{
  "arch": "shufflenet_v2",
  "dataset": "retinal OCT scans (Kermany 2017)",
  "train_examples": 98430,
  "image_size": 64,
  "targets": ["finding"],
  "num_classes": 4,
  "norm": "batchnorm",
  "depths": [4, 9, 4],
  "stem": "deep",
  "lr": 0.04,
  "momentum": 0.95,
  "lr_schedule": "cosine",
  "final_lr_fraction": 0,
  "warmup_steps": 2640,
  "weight_decay": 0.01
}
Rows from block 13, named by matrix and row number. Rows with one number belong to one channel. Each number is 128 + 24 x the weight over its row's rms, rounded and kept within 0 to 255. All counts start at 0. Numbers have three digits each.
# p10: first pointwise conv (model.blocks.13.p1.0.weight, 176x240x1x1), inputs 0-119
# p20: second pointwise conv (model.blocks.13.p2.0.weight, 176x176x1x1, transposed), outputs 0-87
p10.69:119153135115084129112121107149096135092111127158088144172115173117159140098148138143089127158145143124123136146147123128099140106131141109164124150105117180153112124087116145231133084148153151128141181107128142150165104117155154087132141149131130110143123148119144125162104119089138151139118151127140096132172166104159115134114128116138116154142122125112115113
p20.69:125095078151134148139123122107109112126126118136077114121110147116116103114153112123143109129111147083106127136119134146116138142122158102129121178126089091121122093150087162137137128143120059119148126127112149125149123143122065164136130123135098100134122138096109
p10.70:110149124097117152087143131186156151131158114112139148098146148150139148120132157194110146136147138122169132149160122128117176144106133148140112134120157143142150139137109139132116139168186143140086089149088128168079126158116119170110153074122125138131166162091131141134133132167151150117122146147180137120135095128078114122123158157115170145123176135108134124
p20.70:092121147180122148121138129146128152091107125114122152109169081118141099104146124123132164101149161127160165162088140111146091144139117126135123114116144125166134131120140130113166122128117105144130112101118148108128137074118140155116151138096111155168158148139097
p10.71:148127143116134118145150137097154157131118134117160112143132081099138144153120145116108121154113154118124117138083111102115094164094138104118128178121144154133157128130131138144133118146148126047139122153138140120160144119186116130105095119112107110122085126112159139118135109113098129083084124124135128103125131147108127124096104132164208130123137157109154135
p20.71:151137134141113107119141107142084128109083131190143115105097089116158129133134124075150126086141133160189178080158118141133108100140124183149079148130119150167109154152122115123107152147109108167117097148128105124092131106100113098129125160114158129161126119107124
p10.72:130159147122129147108113156159130102121150138122058131100106116143090118121084125166092113160168169137146164107122133148112164132145105119113127147110127098163157149118132116080108168151121103119078086109193134111131129151091156124144107112119101095135163101123182100116106156173125090125123121153177122126153122082143164108144101147137130112149114103116116124
p20.72:158124095138124145129105196120111106114134112155113114141044110144093120128180113064198116103092152148124141077161155118139111144107127099134133125155095108130107120109136147118154104146129143126151096126126177113147149130106155109144131172146128160109154151089132
p10.73:064143127129155121109116128127160137168134140111038117103153113133128113075120121128142131114170071132084156074101121116126118162119138131124150148116140139112103139107126146136131134115110130194121140110140116071113141179074124145161105156110144071109156139147108146136119131133150109103147216128132123088123128185129124135116138137153100124119125143115160120
p20.73:122135139141127137137135141159102152138123139142144120129129148122108141143118126116161116127129139164128113126163138124202136130119173148174146151109104105152132139161136123138132141084139157191100128164160103096112169135143159136122132106112128125119116220119109
p10.74:088139183133113141155124113141111111136128153097128112121144123168107148139124112091090138145141149154141139111145114162104098157127177109104123137105175122133095153164079126124089117102128122111085150122095144149069156202135154063150115111097125095130107150118112129105150168142154140128143103114133143117183126135123154150125127130119200107100108095137119100
p20.74:146115151127137108119127142127066146136123138091086097121130103144112163139125119110150156159098115091112159130096151116099096122170119125122157163113119101130110125138126075107124120121156113159157113140144118116162110142105093122141082134137105133115161120120102
p10.75:129137158094121117124116081103108135165098161107115106155132132140124140121187138126156151103126106151126133165112173151131166112133134114127129137158125130094126152129121138144167118138085134117161132135109147099138205122137125144129111132105141121165122101105124152105150108109099115131151139123150133125156115114191115142182122131103115147127110125105138131
p20.75:119107082124116092119129127091131110088094139118118126118131108129114175144147138155121109148108155092118116142105101097128075126107105071135125118088122086121159117151138178103137123132133139120160118119118121145115161155135142092080135132137095123140116150135145
p10.76:127105109125057117121134143151113125151154143161140124185109083147113128118148153121102091141137097154132113132145123190131148165119140150097090140175080118138165124136112149103131127085161127139113118120080126160122116134109087110129132105130173106127118113126103171141145151136172124155141145131122162140144116115093105103137128136119075122111135128143121104
p20.76:090104112139145146135134099150119129103130107122134128113138161124154144159144156133128115149142157124108143160121095125115120137135138151101138119085150145097099132148147182115159136131136147097148121155144112127098124140140118140132117108126130108122140117126130
p10.77:169126140095115103102121120144121146155140079061124161119114097062109143118134156106144123143149167116115124102149151118148118128108175125097129100125123111115135131162075124142134090115126091091152135107140112116155095085125145111097122134123170101146091123140120111079106113135116159070133118104157132138147084143112101113112114146164066128107104095141107184
p20.77:136125115131142150119107090107150070166078122080095148141107122144135068108145157151103135105131092111136105165135122112099092124066108141118089162126097154116120129107138160161151102092159136118130120109152112136157134130121142128148114132128134104116164081140143
p10.78:151116155123132145142120119132117098145118135162134155084105124113122095123100115105097124098133103156173120117129099110124160155136120131156162104109142167156121132144129123135104105148110142160165157122175121109109157155130104123167151127121174148111142128124116133091113099129116177143165147116107106149079124202142065114109106110105145125167121107123111159
p20.78:120108113119116126106129102063092167124142120138101137116117140131119085131119119112122103100102144130094112104130109128132107095131102111141143094142106150090111145154109137094114114080128132128127116078091114136124144155085113151073129133167113143112122146096138
p10.79:144132169143146111123115109121131088138105116130119119145114120145114130127131101124132118161160095131140163112122150102125121152125129122118123069085114110114085095148142121152106094102118105130111074128218109153108202133097134114129117091114128124119142125086105062143122115156111132084114138108130130117129124130106083128156120156117065124115107115103103135
p20.79:093148143126139134110149154125167136090116115135145078169103129095138146195097146157116139095112106140169122120140080119094095106107133173127099133138130147113134161122126135106142115120094146131152122126076142106144142123090119131168114119106108114125108126149088
p10.80:104093152127163143096133140123141152151106139077169158102171173118145118125155164143156145130148127099141146122149144112119104123087115169159129143134120120179121080141082082100134162118132104090146106163095188110125117133118107122131094117153141162123176141119148094122131140126152115120143125115120112113080125136137132159156105120151081157115109112129149146
p20.80:125135094130122134176153115145089126162127132134100166119178110169125109137098091122100119140130130099169167149143166157122123117089120171129153121168121140099133089138143093170173128150126130085166136085163105138102151153118135128102097121143133078125119124108082
p10.81:185139091101108118087127118174168096136132163115115170206186138183154136123154188140113125144146115126148145139102149139122123153104096127158132130110147170141143119147126139133128078135149141137117127155162131135130125091145148151137104106117112160150132135110152113125118156098157162134126150125112131137158106144152138144115215130147103143118143121137134093
p20.81:054163166132130130126116131125146115138145124130130133113187119099161127172149118111112174155134153131097129146126112120120147129128131107132118126175112164127128126121125119100138075119127110147120121106137107134127095121148101140104129125153139141111133115136137
p10.82:077107141158145125134121149137105159115101145135097121095097098124143147144140138150153142108145122108147116089148159139149121172100211136097138180088093116090129090088089141106112156120116117140141116140141127161123144159111140098158166091129102126128104142134117115174080100107072140115110088109160073099138095147130112154172129164180112117115106123144129100
p20.82:121118150178119115129142142159143112141145142151127130126193139151162129111128114131119139132129123114138134147092146113136147079091103130125085117164112114141120146104152153144135137102105111104126177125106120105125123095099111187124120095143167155158133113127147
p10.83:117115104143110149138104108154144094115150148147136127158121138129118123131113145113129144136123159102144125147127137140127116118160109109145102132150130196111136133189145118111115169099103134141123148110137130166155124144136120197078107129111083121130141110108122126140158109125137151194129146146135133166124133092063148117132113076098112114127116132125113137
p20.83:086113074166131106135142144107123129125110155145110146142167151108151114135099114129130152126104116118101115106121097110177123189153089101150119099129120178116150146101150135137161117119096166093184114095114137168164129102133098101131105124120106157098106113149142
p10.84:158115157143147089145124105122101111110148164084119123125136087166123152164151120103124131146128128109134123111140115105165131162120159155109107084127133115147111111106090137156124134132119143171142101099133125121125157101089119134112103135148150157137133138155127144146098124132112141126100111100101157137087140137130133221145137137140168123143112098132060110
p20.84:155156152089156142154131107139148128155095145088137123148124155135118098152129117135155179123149116170112143132135097162139141153148159086099150100181107106129129097132130085123109146117098115121133140129136157085125146097123125161143164140133119172088134128154135
p10.85:050097147151119126110156091150111122149112154127186122134138101100092105142092071160094096102118128113083139133123110159104133112112104104139120068130146146157116140147122148135113150142112141098125163143120130181170130157185103110129127140153139107117170112131127142135153120107116140137142123144145159119120127096131101164115158092119109145115143120099115162
p20.85:101110093132147090140110105122112153123107117122117139118088119141126119115131162108148148132088127160105096133139163158112110108098152116140151118084134135157128177135125132132123148116141170133185131128146081109119150143141138116087132124154129110119158082113129
p10.86:118112143181138100158120094098154109116121135106070129109138119130105126147130149099128113123120124074138140110120157113125111153092131140115126142117160174128157081152102135125106135120097126083141149131122140108114117126157124121102145160166132113137131136175113115152106124106106112123167111108114107149126160151102131102115084122107104117094104113135159125
p20.86:142167135111143127157127126161132112116089104111131114107111134136127096092114094092137119141169105090168160127068112148132140094105112127053115160103107130125103136076112098132136132135109174110143143076128121146116124096130140143110138150111146124125117139117118
p10.87:110153175132127177124118168160131131147131143117132151120132143129148125089143142119112136144164155124171138115120156155114169138186127142135138111121098163138135152111149131095149174140158158173158125177143190100155163095129126115124129116157130136148100149174107181101101151112110114174142148129167112147124153137096112116147166090093096166108133127167106116
p20.87:118103150172132124108131141106095130105159136153103133095117144166172130117150140149149114129142141117162176159137136145153165146149157133134123128090193157120137124166130165152124154102129116159164130162155135152120152134108129149149147141121127128150142145158128
p10.88:084149133163094129117151132140095158101140148134119127149105137201097126144131144110140134122145147121117096139121179152114155133111094157155158153120134130110108165123198145125153133152163119146135122123102105137127144116117139144111118147052137087121107142122128130153146102129123164142107133117124090114131119130125117145139149137103150105139134132171155152
p20.88:150152139114125115093140116112121143122114130129149092113144101161134093118140114124151139100152119138144171107154121112117125122122111199090148146135115143105144108101101089128154110143103130077146099137114146116126139115174135124116134101168116127140169116130138
p10.89:165152099115104182148116109103158118165123122127134131121116128128140136122131115136097152187137111099116131143135070134157125159168103116119124164189135149177138193100091117144139123151141132087150126144112143136130173111097119091137125143156129128110143108156123113150163151150120150126130109115137166142166185153126141165149109168119120128128114128139135117
p20.89:149133121055119115086114146168137108102109118130146142143133150163177122132125126153138152148148144148143148120172152080117143112136161112123142165145121136123152105128163120123122118110161147135103101087115146083148159058096157099163131148152114117153127135150154
p10.90:140104146154115117140136102145132148140136129129131105101131175122095133093084109146138124221164137119133141106105108089164122109111132151129130115109091110128134208108089128133071111120103111118115157120107088106141128102120130117132110108133086170152125114161090135145167140127148167178136128126126124108104158105155140131131131139095113127143137171103166135
p20.90:130138142093096189145130141161101122111106119114139108094116153131141105118137154099118112136120121123144103121156140145124097110115112139102140111074130139175136155080123153143120166131151133133103086105162125125136141166150129141088158128120160104113132114144148
p10.91:090134234166104144119112125146118141131125112108153114118126118106113126134148152126118126116122155137136109105118115124107138149127123119166186120097171081147128054109152133121131109138118120119147130127064160104156124091166140140118096124114102161143144128136118133109123132108147143190164102133130133137148124089121141102123111138129187129118117161108079164
p20.91:105127144116113152137125150150109128141163130115144121151140113103114117110107144130159114139131150118122160117139150134082139089146189138136081114130076094152136132131170101163133165163147146122118117078143146127134150101142173131128113175086153115126126139150126
p10.92:139122143117140106161112132181135144114153113072166135113098122170117143119118132111122094132119114128109126141148141137120105086149132089120099111154138133097131110145108123141156151115194113173114158105133114123108127110073131179117143146136106133130090083092091114159168101127102114100156150135140161119085133100123123120147114097180084134094116134145115130
p20.92:084141173128142178110110098139150109149142087125091136119127128095145146136135151112135122142120129143153116118111135129136165144131144170124142147155127118106096111116089135157112131133137119140172153092134112114117128129087083158116109120104116120137133123157168
p10.93:129124106150132140119112104102143141159139184122129153131122110129114119150115134149135179142093086094131134097135122129116133121173167091091125111107102134138126106133150110110125138119154127161122175132077126163119147121112125112105086131115123189087111163112105136151116141141117125146093105162120119112131090202064123103137121099122127097136131105135134106
p20.93:161116103147116112114127134158118129134124167120118124132136142121113159173136137125116104108106148147076124114116122133127150128163132095113111108161132104163145127146097142110150101150127096102121131121136127132099127113132078070155135127085123113146168105108138
p10.94:131142116106136128117090172107119145152100203148177105116126085127088110168128168173126143132148074129134124113118200087097119123144129106146130141134108138101139092148103119108125123158140111171119115132152135131101119121147117158152074166138097137097121154145134143129137141133143120195149156139132110133092110178121143129092124099132167130112143121118121106
p20.94:143162112139117090085133100109104114113127082101161136084094120135089144134165091143152174121119189103140125125055085118159101128090099103102125136069133153129148119105136142164135164107141100128101080144085121153107137106139161148115157141150129155108185080144146
p10.95:140135119167150128131105121104074117074135143117152137096141178111133146136163098095155143120123106088133138124144163131129151161115099143100109113179142170112184112136075113137151101141144130129105120110108107113130118154153141120136091087129118142119124118077141116149123138121189169169122151096128167132117148131139090119147127095083116130111092112144093161
p20.95:168123093143163105110147109137090160161149138126086138108151136136128117144126078139139141103150140108117108132123141134120110121134088154186153095152076104152142178126138090149103118120136069093153120133163152106119099173151202156130138099180154122095129130157144
p10.96:102134108110132136107130149131132126125115121128109109121139125136136177148121125091117146127127118108145133169105180137137116094123129133141091158143125146118172120122114129110120099125146141133087154140125155123171078125130080146147126103128111128140130127136133120111154138121155132142124097122131116149077141142128126153097111119098179159158145151125131133
p20.96:128139106153156090150146120161129174111156144142140128042157164147138114149142130103124157089160126141108097098117171172117171149124120157141123115148143121129143067140148090168146138139135119154087155113119125112127103119111074151119095108103153102145137132141113
p10.97:155139126137099110110110153081138122164143117125102132144132129086120148134113123100155118133180152117091120107165124099170143128117114120132137125141145144106127148145107135147145134092131119084133128093157131158102147116089152102134115107199136129143128122144123079104094117164103156105158144118149127130105142119137122131121136110095117127127111164144180136
p20.97:089123093127133174142127089184172143128110109111154123127110140118111145119119133142095100078092114086179115106126107166112145109140173128087104076162131139090142131145118168109092123144123116099131117082085133126127122128076128108127159120146150139103123150069155
p10.98:077153141142156098143189132127140129138115192159066113119128159111119117123130144107130129132142176127106121172120147115163160147128125148111119115119119125111130136112127146152132144091159121120149098074109140071128093114115162157100098104141145141124159110144097121154110149138117154096154125123094122104124104091090126132140142126135166099140122107160118132
p20.98:128145111124122111119120113122155142129157091137130130135133130118137143100135104130095124100092164130091106118132146135139129116120098135089152089168166092151140090126091164109114130137097114119156109101092118144114082088140111136172138125120131119150117123151164
p10.99:126128135113111091186115140126134104134131076132196101111121160147105152117156137129126133159104143094164115074114132104138119125086118109094129128144095105103118116107141121144125151101094157144134123114143164140122097152136132152112145129079101160133102162145150151147101120114099095120197153103128117121117125175126107117109144109102124141094161166122140165
p20.99:172127094137142135131132115137128142113094106104109079118102094100121132128160098083119165143104086133106129098161123129132117145150133113154116169119102087121164116139167116085108140144140107124098101099125068150168142133147106089107168112125154157142136124174155
p10.100:067135164135118157156136096121131125114139140173101116151078120130117134176125140166123092127165082161183133128140159108124148130135143125123116090120122134186150146089116144145124145164148118184142152146154131132173103152140123106103126141157132108167151114112126142104153161123139102132129110102141139092088124136139145084185123149153090166160101119130156145
p20.100:107097115126137138128127116103087099153123116064117160120119113155136117099128104127113129135126121120174177102109156136130116121133121142116115132127095125134101107119093131123117166123147137141167144133112110134111144163134117167167156143110138079170126133107116
p10.101:079104120116157116127142091106124098142090110137091120124106160192133132106155112154105132127094157103145139127126129081141144145123165152136097144116146081124123088097155105158190115154183104170167155119097107121161160144126132144106155118133126162173103119173112175139142147127108122115144105136122155138100136232116138133145111144137110134140124135120144166
p20.101:139136120145156123108124147161109074135086161149120109118122143121155154155108049145128156142126169146122152132119165146150151143147093087114146127119141144163120124121128161155145116105123095083134170106153142118113165167109108097098106135149157149137131142139159
p10.102:129122123125097116118166122102114081116151123102147106145118106132147101145111119095099130176133091116120139154143112137086127140139135116107135118105116113141123098122111158118113120099149136168138126123155133089145135109106133139168142128142090133108155151094111127166111095141145157090166139106137096102085100215122132109150162129111160128120144156144091128
p20.102:157102118145128173149094118168119108102091094103110142135135146136104133160096106164138119119140155153132112132126129105091110161106142154118134112134155158124092119149182119156100144138120134115135138092103108128146144118107129154160110092169166120141116152115109
p10.103:103113141177097101117138147149147140118157147188085126176134158137156113141152125139070125168143143101128154130127158109127119120155111104165137181131125155115097107155099140143147078133099141104095147128161127104136138125134141134164107160117124122149125134148124162117143163124168113146104159152158172144116107171096160135121157155152092107112124115116092170
p20.103:182180160112109143090123123105079120125086049134141139157124116124108215130110142098126114138094115116140172137142108117101098124113129162135122098144122105081096114152127151169109161141123106172125132131157134138136141145170139119109098140129125112120115083107092
p10.104:111103117150149145143128122158102131095167111149126113124106118134098120100098104131117137106121123165169120141118095152120152107110088096108112128115124135141083134098175092131135120158145120110112098071093123142124192129140164090149129123140122135108111114102174154119117146131121138124107118141140159119141090151140120143110118134100132114135128140132180150
p20.104:140147160132114150133144133126089121127100102132158149154100119158148159175180127110152149170137115108170143102101119139157106093130158197146130161145116178114129133114132103117128138125149164180151103136100134126164116135103105160143115149123135138121128161142098
p10.105:133112108134170100173108111117169097112132190139103121132147110129092125107175139114122133118135130097171112116128161102092134124121141144173123117125125120130130151165159116146104136114137110130154102133081118104150140161110114104081136129137111092107092158125100112086101170087107159124132111128093122144120122153159151102127135103121137115139111140132191137
p20.105:114143131128129098089123095148104126113129138124092156129142136106144122172159068126120145133150161099113109111132116136089101114124115156113132132100140113137103162118115078140129164154134103155097126147090129136095125128142178142147101120130106116103082144139120
p10.106:148140164137112119097122140151079122117112142117121116131145119111151130126145127167138162114140106109110108145160135104136115098107135143160141129111087131137131139186073130148141151118120136091132127108121133113119086129129131129118140123123095067123104135099112104144122071126152160109143138141126094145171131123088108110188146127131106127166117094151147136
p20.106:162126123133151114154130141074107102094157123121116121107138140132114090148137161111139180120146149151117132143147146162112133138132060111121115163097093103138113149126112135152144132131124144103093105105173143144139134185128144129101150146112136142118122137114103
p10.107:167100101126070152142118144155118096113103105130154144125090137113144132138151154126155125145110132134130132128108129148179047151152119115106130159087161147141084129108082098123078108152125119074107081126143116145164145105107103145127160121143128145154102092137109152133098105148112131145156089151118099171103178084117101131118145086107124113140119088135127129
p20.107:081148147168138111113102138109120118081110106131178104105117105123132110109118137110125105146145059137129091163126136121112138126112108080131175117108091112131122140131090141112133137155153128092162071072128110108118130144152133118112150114164156104134142142168073
p10.108:108145103143135117102138069129120131128127161128128135102112121122122118074132084147173096132181113108131152128137141109120141137130108143149157191124087138103137141112098174137135146097118150145135121075095153127123174106162130142131107143168115170149127148090116147136140129087128159123106170111153107081114117098139133134104153170109116136122142118126076104
p20.108:127138117156093137109121167155132138126136132128153149124138117146138115161113141147071140073158153112090136132117161122142117166121158148095148116136131140171166123077074103151064091132132123106152088171178098161131158097118129150108134138125067155105118154143115
p10.109:229129132106126116123123118131164156078120166138104125154142147142115121114104165125123118137138135123143124124142128123129136140117112105106138111138080119116115101128065132104120149095115134080135134120164120118109116126150109086108154148156171081122157119143104106113129137154120141116123108079149109128111135187113122146107107080150138150172103127113099145
p20.109:096114140135095141144157185156143181138144134174132137100133098132148115122088096112096133103138155123174185116117139113143176107184118119154113149116124107111129121112129110132081133139102133137142141152119164138100125116119104137157133139109130156128136147118094
p10.110:197156115160123139136141112121154121154088124082102132134174115134149161082132117102106108105102115100083156104116158089085148136118106164135095130116119143115140171129095129115119166141130125153135159158146136108127088142111170165130125128104092120125111098145113119121147135137096135098212146080110139116144142126140178146123152125122141113119156103165102085
p20.110:105093122128132136118155131140141132101124134155087118126112111116164131128169143117134112135097162074103121166172122113133141143141136102118127143157086127178104129119129151115142116123103138158137128100168132122107142101140156115098141162139126130093120155144089
p10.111:108134179163122164124121099126168109139138164148186166155129157109110147112126092128106145141141134127129134173122114149092102124148217080102111100157142104167133166169168131145134122147107120175108132157074136092156087113115143119142109127094128159123159105119131110168063121101124125124107112116144091121111112142130118113145134127124129132147136093090164086
p20.111:161156133119134117150140115129139159153118136114113121106106145161103148109146076133117134119179072146155154137133108115150171127156138102158128160137098187133134124129148113152129109137148108113171121113172124099122141111063113109127118097150099090133161091155123
p10.112:131118165115137101131141137163129168112090117114138131109103084079121139118082187126136114113135077104127124103115102104154170130118158177136132168125145161080083115169093094187173130137073102136112088127159098115144123126125162138162135130128124110189172126132119120138135117109087169118143131112152147157132125116146148122154132132129198136119124119126132148
p20.112:120118091120111147134146134117107155127155109086129120118091167118110170105124112111128113138124083098105156049137136106137119138147105103116117122136098133097115128143131084139142099150085111109138095151129148116160130094138110121118149168097156107120100105067102
p10.113:135121142102072121130134121135189135125110120136121123117164131131101139116109159124113127118121174118092130146093112083138118130136131146094108140125122092144114104113134103118138131118154151134111136103142149083155092163105084164116101120115130129148079132170101122100050129134117118122178137133109143162094101169147117126133134158150102183148107120107170103
p20.113:165159192114148170107115154091139140107150118113147112118090150141116103128143144124120165116154154113158120118123158111149093117152122093114153142106133119124128167122147090151111179116089148150151127102143108105153122146116171134130161110180106167120099120181117
p10.114:074147132152153130140147072137123141128149140128138189129143125087181175156126179151141138130127106141109142135101161142109164115159116155130094100106133130158124153154122146150185140139136169136138108167128116119145132101139121151149108146137144130140127165117100141150160126137120105081147113179150147117186151101099118151176158142113137180149159158117151123
p20.114:149106160125118101138145153151100135140098162123097054086036120097080099145100070120130158136112134091132104086126120107100156154145109125126129075144095125103101130123151127108131129149153090099068143119092125114124130152112125105132110121083120122111114149153146
p10.115:103133102128101124115159087170189102128138120146102153107127160145160107119142111092170116145153111179175115109109131143166128121088117124122116116155116123102143139147086110192123109134153171127109152148157124122159132104106142145104122074104128137127168111157132099130106128162122120123171127080123118138157140117114138152165143152177127114117123175123131107
p20.115:142119128122125104116110128134118107134125095138123118142112157157122156132124186152180111102162139086114113131184141109095122128127135130114139118146118157097117110139097173112143107133144106138103132118151152158136150158166136090157132122143134137132149171145108
p10.116:138126150144103153131118154121100143185144104072108111121124175218080101139117128129152133160169174150087140143136144126122114134144122100132135115122130107119103125083096119096133163114113096074105112091132125135171114139094136140122153098142128133132155109132142099120140120131135096146146142184156133129116131097164098099138113152116154120134127154134124116
p20.116:116115101115148138133120112063148125176132145107153147133150138131139139118104145170139130175146228124134164164108082129120133081143115110166134133146128127138105147156094118105150134100111144131130158110125141118155148135128131117108132148124126142105152107149141
p10.117:081132117115174131171145136099134068141116111101106141130131124120133105146135111110115115144111129061125187148105123107141120140143135162145116124104159179115124086175154124152152123134127121154121140082144121104120090150088095082106154178107160105149135160123126121115139125134121095159109139184146091141143129101142076124153125166132110138115151116137090117
p20.117:114103103147140108137151085095091087116084100123134078081105128108141169134141086135098133116139049120129126111100093165133150121107141154129122112132138129140118157164114101124106114118105136160139112106106122129103131178120134158089129128140117101135131080117159
p10.118:098133069174097106117144122143131095119120102188145112117114219160089109152128147128114141055168114138106106132147112123123177135137124116105177132181105104123119130156106130108108126124097091084112115122103141149149156099111138092161153122144162120135091119135129148134140180134097118133106125109123075093112101088127142099101133106160102119134092151112124118
p20.118:073179100113120103125112155113099130131147136129166125102129117147152133133142131123094168108133106096096109115146123113113130127137134137150131130104110106146108162099148151136155169113111076135121167120171126110117107153155138109125105127132123139134102141092077
p10.119:109151127122093157135145118096091190119128133173102136109118209129137120165088119134133096080148155129122135108149131107148155139142148161139087135141109161111129098141116097131128156147190160109143169116113096142105114134132108142147111145116161124095094149130079129131134110102152115081136100160153118120154167142117156124138105124123112120120116111141130161
p20.119:139103128161131093111121116120144127127151128090089112084142132132157113146135152110140105141145099136144128098107096137131126160132176143094138096109149081147153135121114159140102143151100141103158109106100134105130168126126131141130120103120154117131156126125109
p10.120:157150119090123127158092143130131179112112106084130123093177215108144174086153144103099123168144077100146121118129130120107155103167121147168117149136081181178127086131131151143111106131100125198131128124106120119153172121153141129131124151092147121091147096132123124108128106132122126114085140146132085143112115148123113109125118140124142124121140132156148125
p20.120:149123135109137097142148139158134100133124106153110133121104136106167183160097085116127111143044141071090127128109152125111104146150110172131141108158145151145116122126169115121119158122109123142123130119099082105133145153104095162142090073108113145140068128101147
p10.121:117128121095131155101153131099117142124122125097146117106106185088189157122096122169111129117136106114168123089138123114111182167115133080135137150101153122168111120127125163084186158114099140156090113120121117108094085133155116203135119154159106142142142131132127146110117076121122160131158120156134144172130158138118127081147139113123117124128112180099135134
p20.121:170181118131121111115124144135118138126151111132161133133155096117162144124130070136138154181100092169136124133112136099104168091118108157154086152154138131122086099079124154101110098161077145148125124109118119108152138160155103141123146149140111102123103148102130
p10.122:117142138165084106084131116145092142109163135123175163158107174106141107113111119131134149067138128111090128132135194130120158127131191130119129145138140143141092112111121126117112161104104108091087122085078112145087075155122141117109086138118111106137123131118167152117117137093105131143129122133125125109127165105106112095102160112110123103112126179148126123
p20.122:092145123147107173136126102134164136148125107124093124126125124078132126109130110136143130130125128138118107122111145127135066120132149127124102125155134125134131159117125124101165136103144118165157166096151146113172110115086090148150157153113130139134159121054101
p10.123:144135096111119148140138093132119137165094145139143198102134105109154149136161136111141126122134118101163118095121128124118157128124152116136132128153148114121114118145099118172119151111172128149126094131135130138127127130138135122150133122144136143158124108150100143095102110169115136131130108166143122124115215130131116087133121139194109147163134115125112087
p20.123:120150106138121118124125130138124114141160187127136144117126142152133113136148138093142095138159165123167151132144126117152124149122094127128126150150105142086114111139164150126193154134117127113148111123157120065145136125127094145144158129120125141081141152139130
p10.124:133146127138107158126143135107127155076138114117111110109124115127111146144150137125084127143140124129131103093148151104097104145125109124125124143121129134151120152120161155112087102124116141121146143128084108125094147120097170160119122155153153134103106121107169142118118108110152131141104148174149110133111126148101110110096119101167235152134110118148106116
p20.124:165151132106132113112141105144095095122112143147125084122105131094142184106095151112129161094162139113198098093169113113147106126116141159119112104109105133120121113133131131085176196148110112160134163101128149120136179116102117140134147118067123114135131138105102
p10.125:117132151159133134142114089160163155125131114098111109163104118148113107127127145173099127084163117124126128129080180126078166133116142119058152122134111163123147089094133139123128113120173127158160136116123136144136077105133139149109169116154139111162079091160168164099072105113113130122162110128135140133119177101095108131136152121135122113143139124142178162
p20.125:143077143109143090146115146146141103134148198114151142124134146112162116123138100109111146115147133148098119135157138124121129109138115153126155138077156106125117098158099139127125145099140104123128129102162107104120125163139154079128147143174173098142136155105122
p10.126:195091125131119133116125144143083179127102136097165165094131108135158116106152126073139106109152159105132184132112133126102131108143163133117172118082145120148141141112088130120097128111133115154129155115171154126125117099129116137125151104168152125118165139125100126102112118153168113127090158103115152131153123122158131109120150109130045122076099124111131143
p20.126:141133148127120103133084092097137105144141138122157127117106137123122171117124118151148126154101191119089101134100108154105110114114134128164098146127149129135143143139089181144134128113111094101079149139118118131139128166143136103129173095128120119161099129125146
p10.127:130118114129172101113154093158151142136138123124134168117150150173140143152117130098151150122139178105175144082124155092122135133142142109074129122116119145105116128074173145143136161120109120154149160122138072137106100116134075140132133151110138091082106157089080155142102131100127152157175143116124121139091155129169163111116139123116113136134125109107106108
p20.127:141175124130102138107132100155142118126070130110128055098093137159123174131163160133153086108150154134136114157102146125120126154133154130132134132133121117141119174107150114127130117120118082128113139164160157136128167168130111085109112140154192149128113130145082
p10.128:120144154094143145132121127135116142125123123122182153157149092147115160117142114127130104156123152115126131186181134161104136136101121090142131114089094136165125114093188119092136162126109145121119129101113161163160133163140120131113142141111165100151146148156139119167131126126132153117109148136136141112102157082133134137127158106118176129150151137094136142
p20.128:158149119158127092128109077150153131130143110128109101156098118109128117145132117092114101158138111140135122132078119140150118092164130124109141044132126083122112098118135145153148135141117130135126111126117110135114139113119149171109109134109130127139098131153113
p10.129:074124109093148103139099116112134079121139136123173129121111141145098135111158113146079139090132122144136119134138166116085149092118145112136163123168177158120094167153158100132143125172136147151169082104111128098151116153126150164166170171109133135141163147134176118123134137148094135102110139157141131087095144122145104112100144139161124134111129102073160163
p20.129:087131162123134162121139126126102107058071102153112138134135115133139140127123133158155156124128149101144117122092137139137055074104130160130178109114152131107127142109162112140063133133115128116095115176093115132130113152120124150076117139154131116127118144115125
p10.130:096157112091131150111144113137125149129150125110151132137161137163140126094121144110119124156135101123116102142121200140128150174135147110123152085142167103075139150103185119139121102108119120122116106104134108109125239168089150088101091121036130068136105127128133110130126128136136151124096133143143136148117134113128142131114151085093118131148161142134097175
p20.130:119096172122109109166122137130116122156132145120158122124124176140106116106139159104140124074144120141073184094192133142133106120099115182123143165110132122110123141097156116109123124183120197094134141123163142142142134064140107133110140125169114105132135107114140
p10.131:136138157104123122113141079149154103144116117113150121155164124111147127122152118140130134126147132099091131122148104156126152152131138145125189127180139112171122147120109139134094088170185138093118103129162146199143149132136119140138126126164114084109137122106080152125130106116158146114102156102137121150174097122094115140099127109134138122128122141128145099
p20.131:142125115148125155169135125120105118095143121144129073140110136177099119128135147135150125111152116117132161138120108168150093122133111105141124171142158126143134118141154126095110140120070128108092121095118143142131127138161129125183100145135092119136108161115132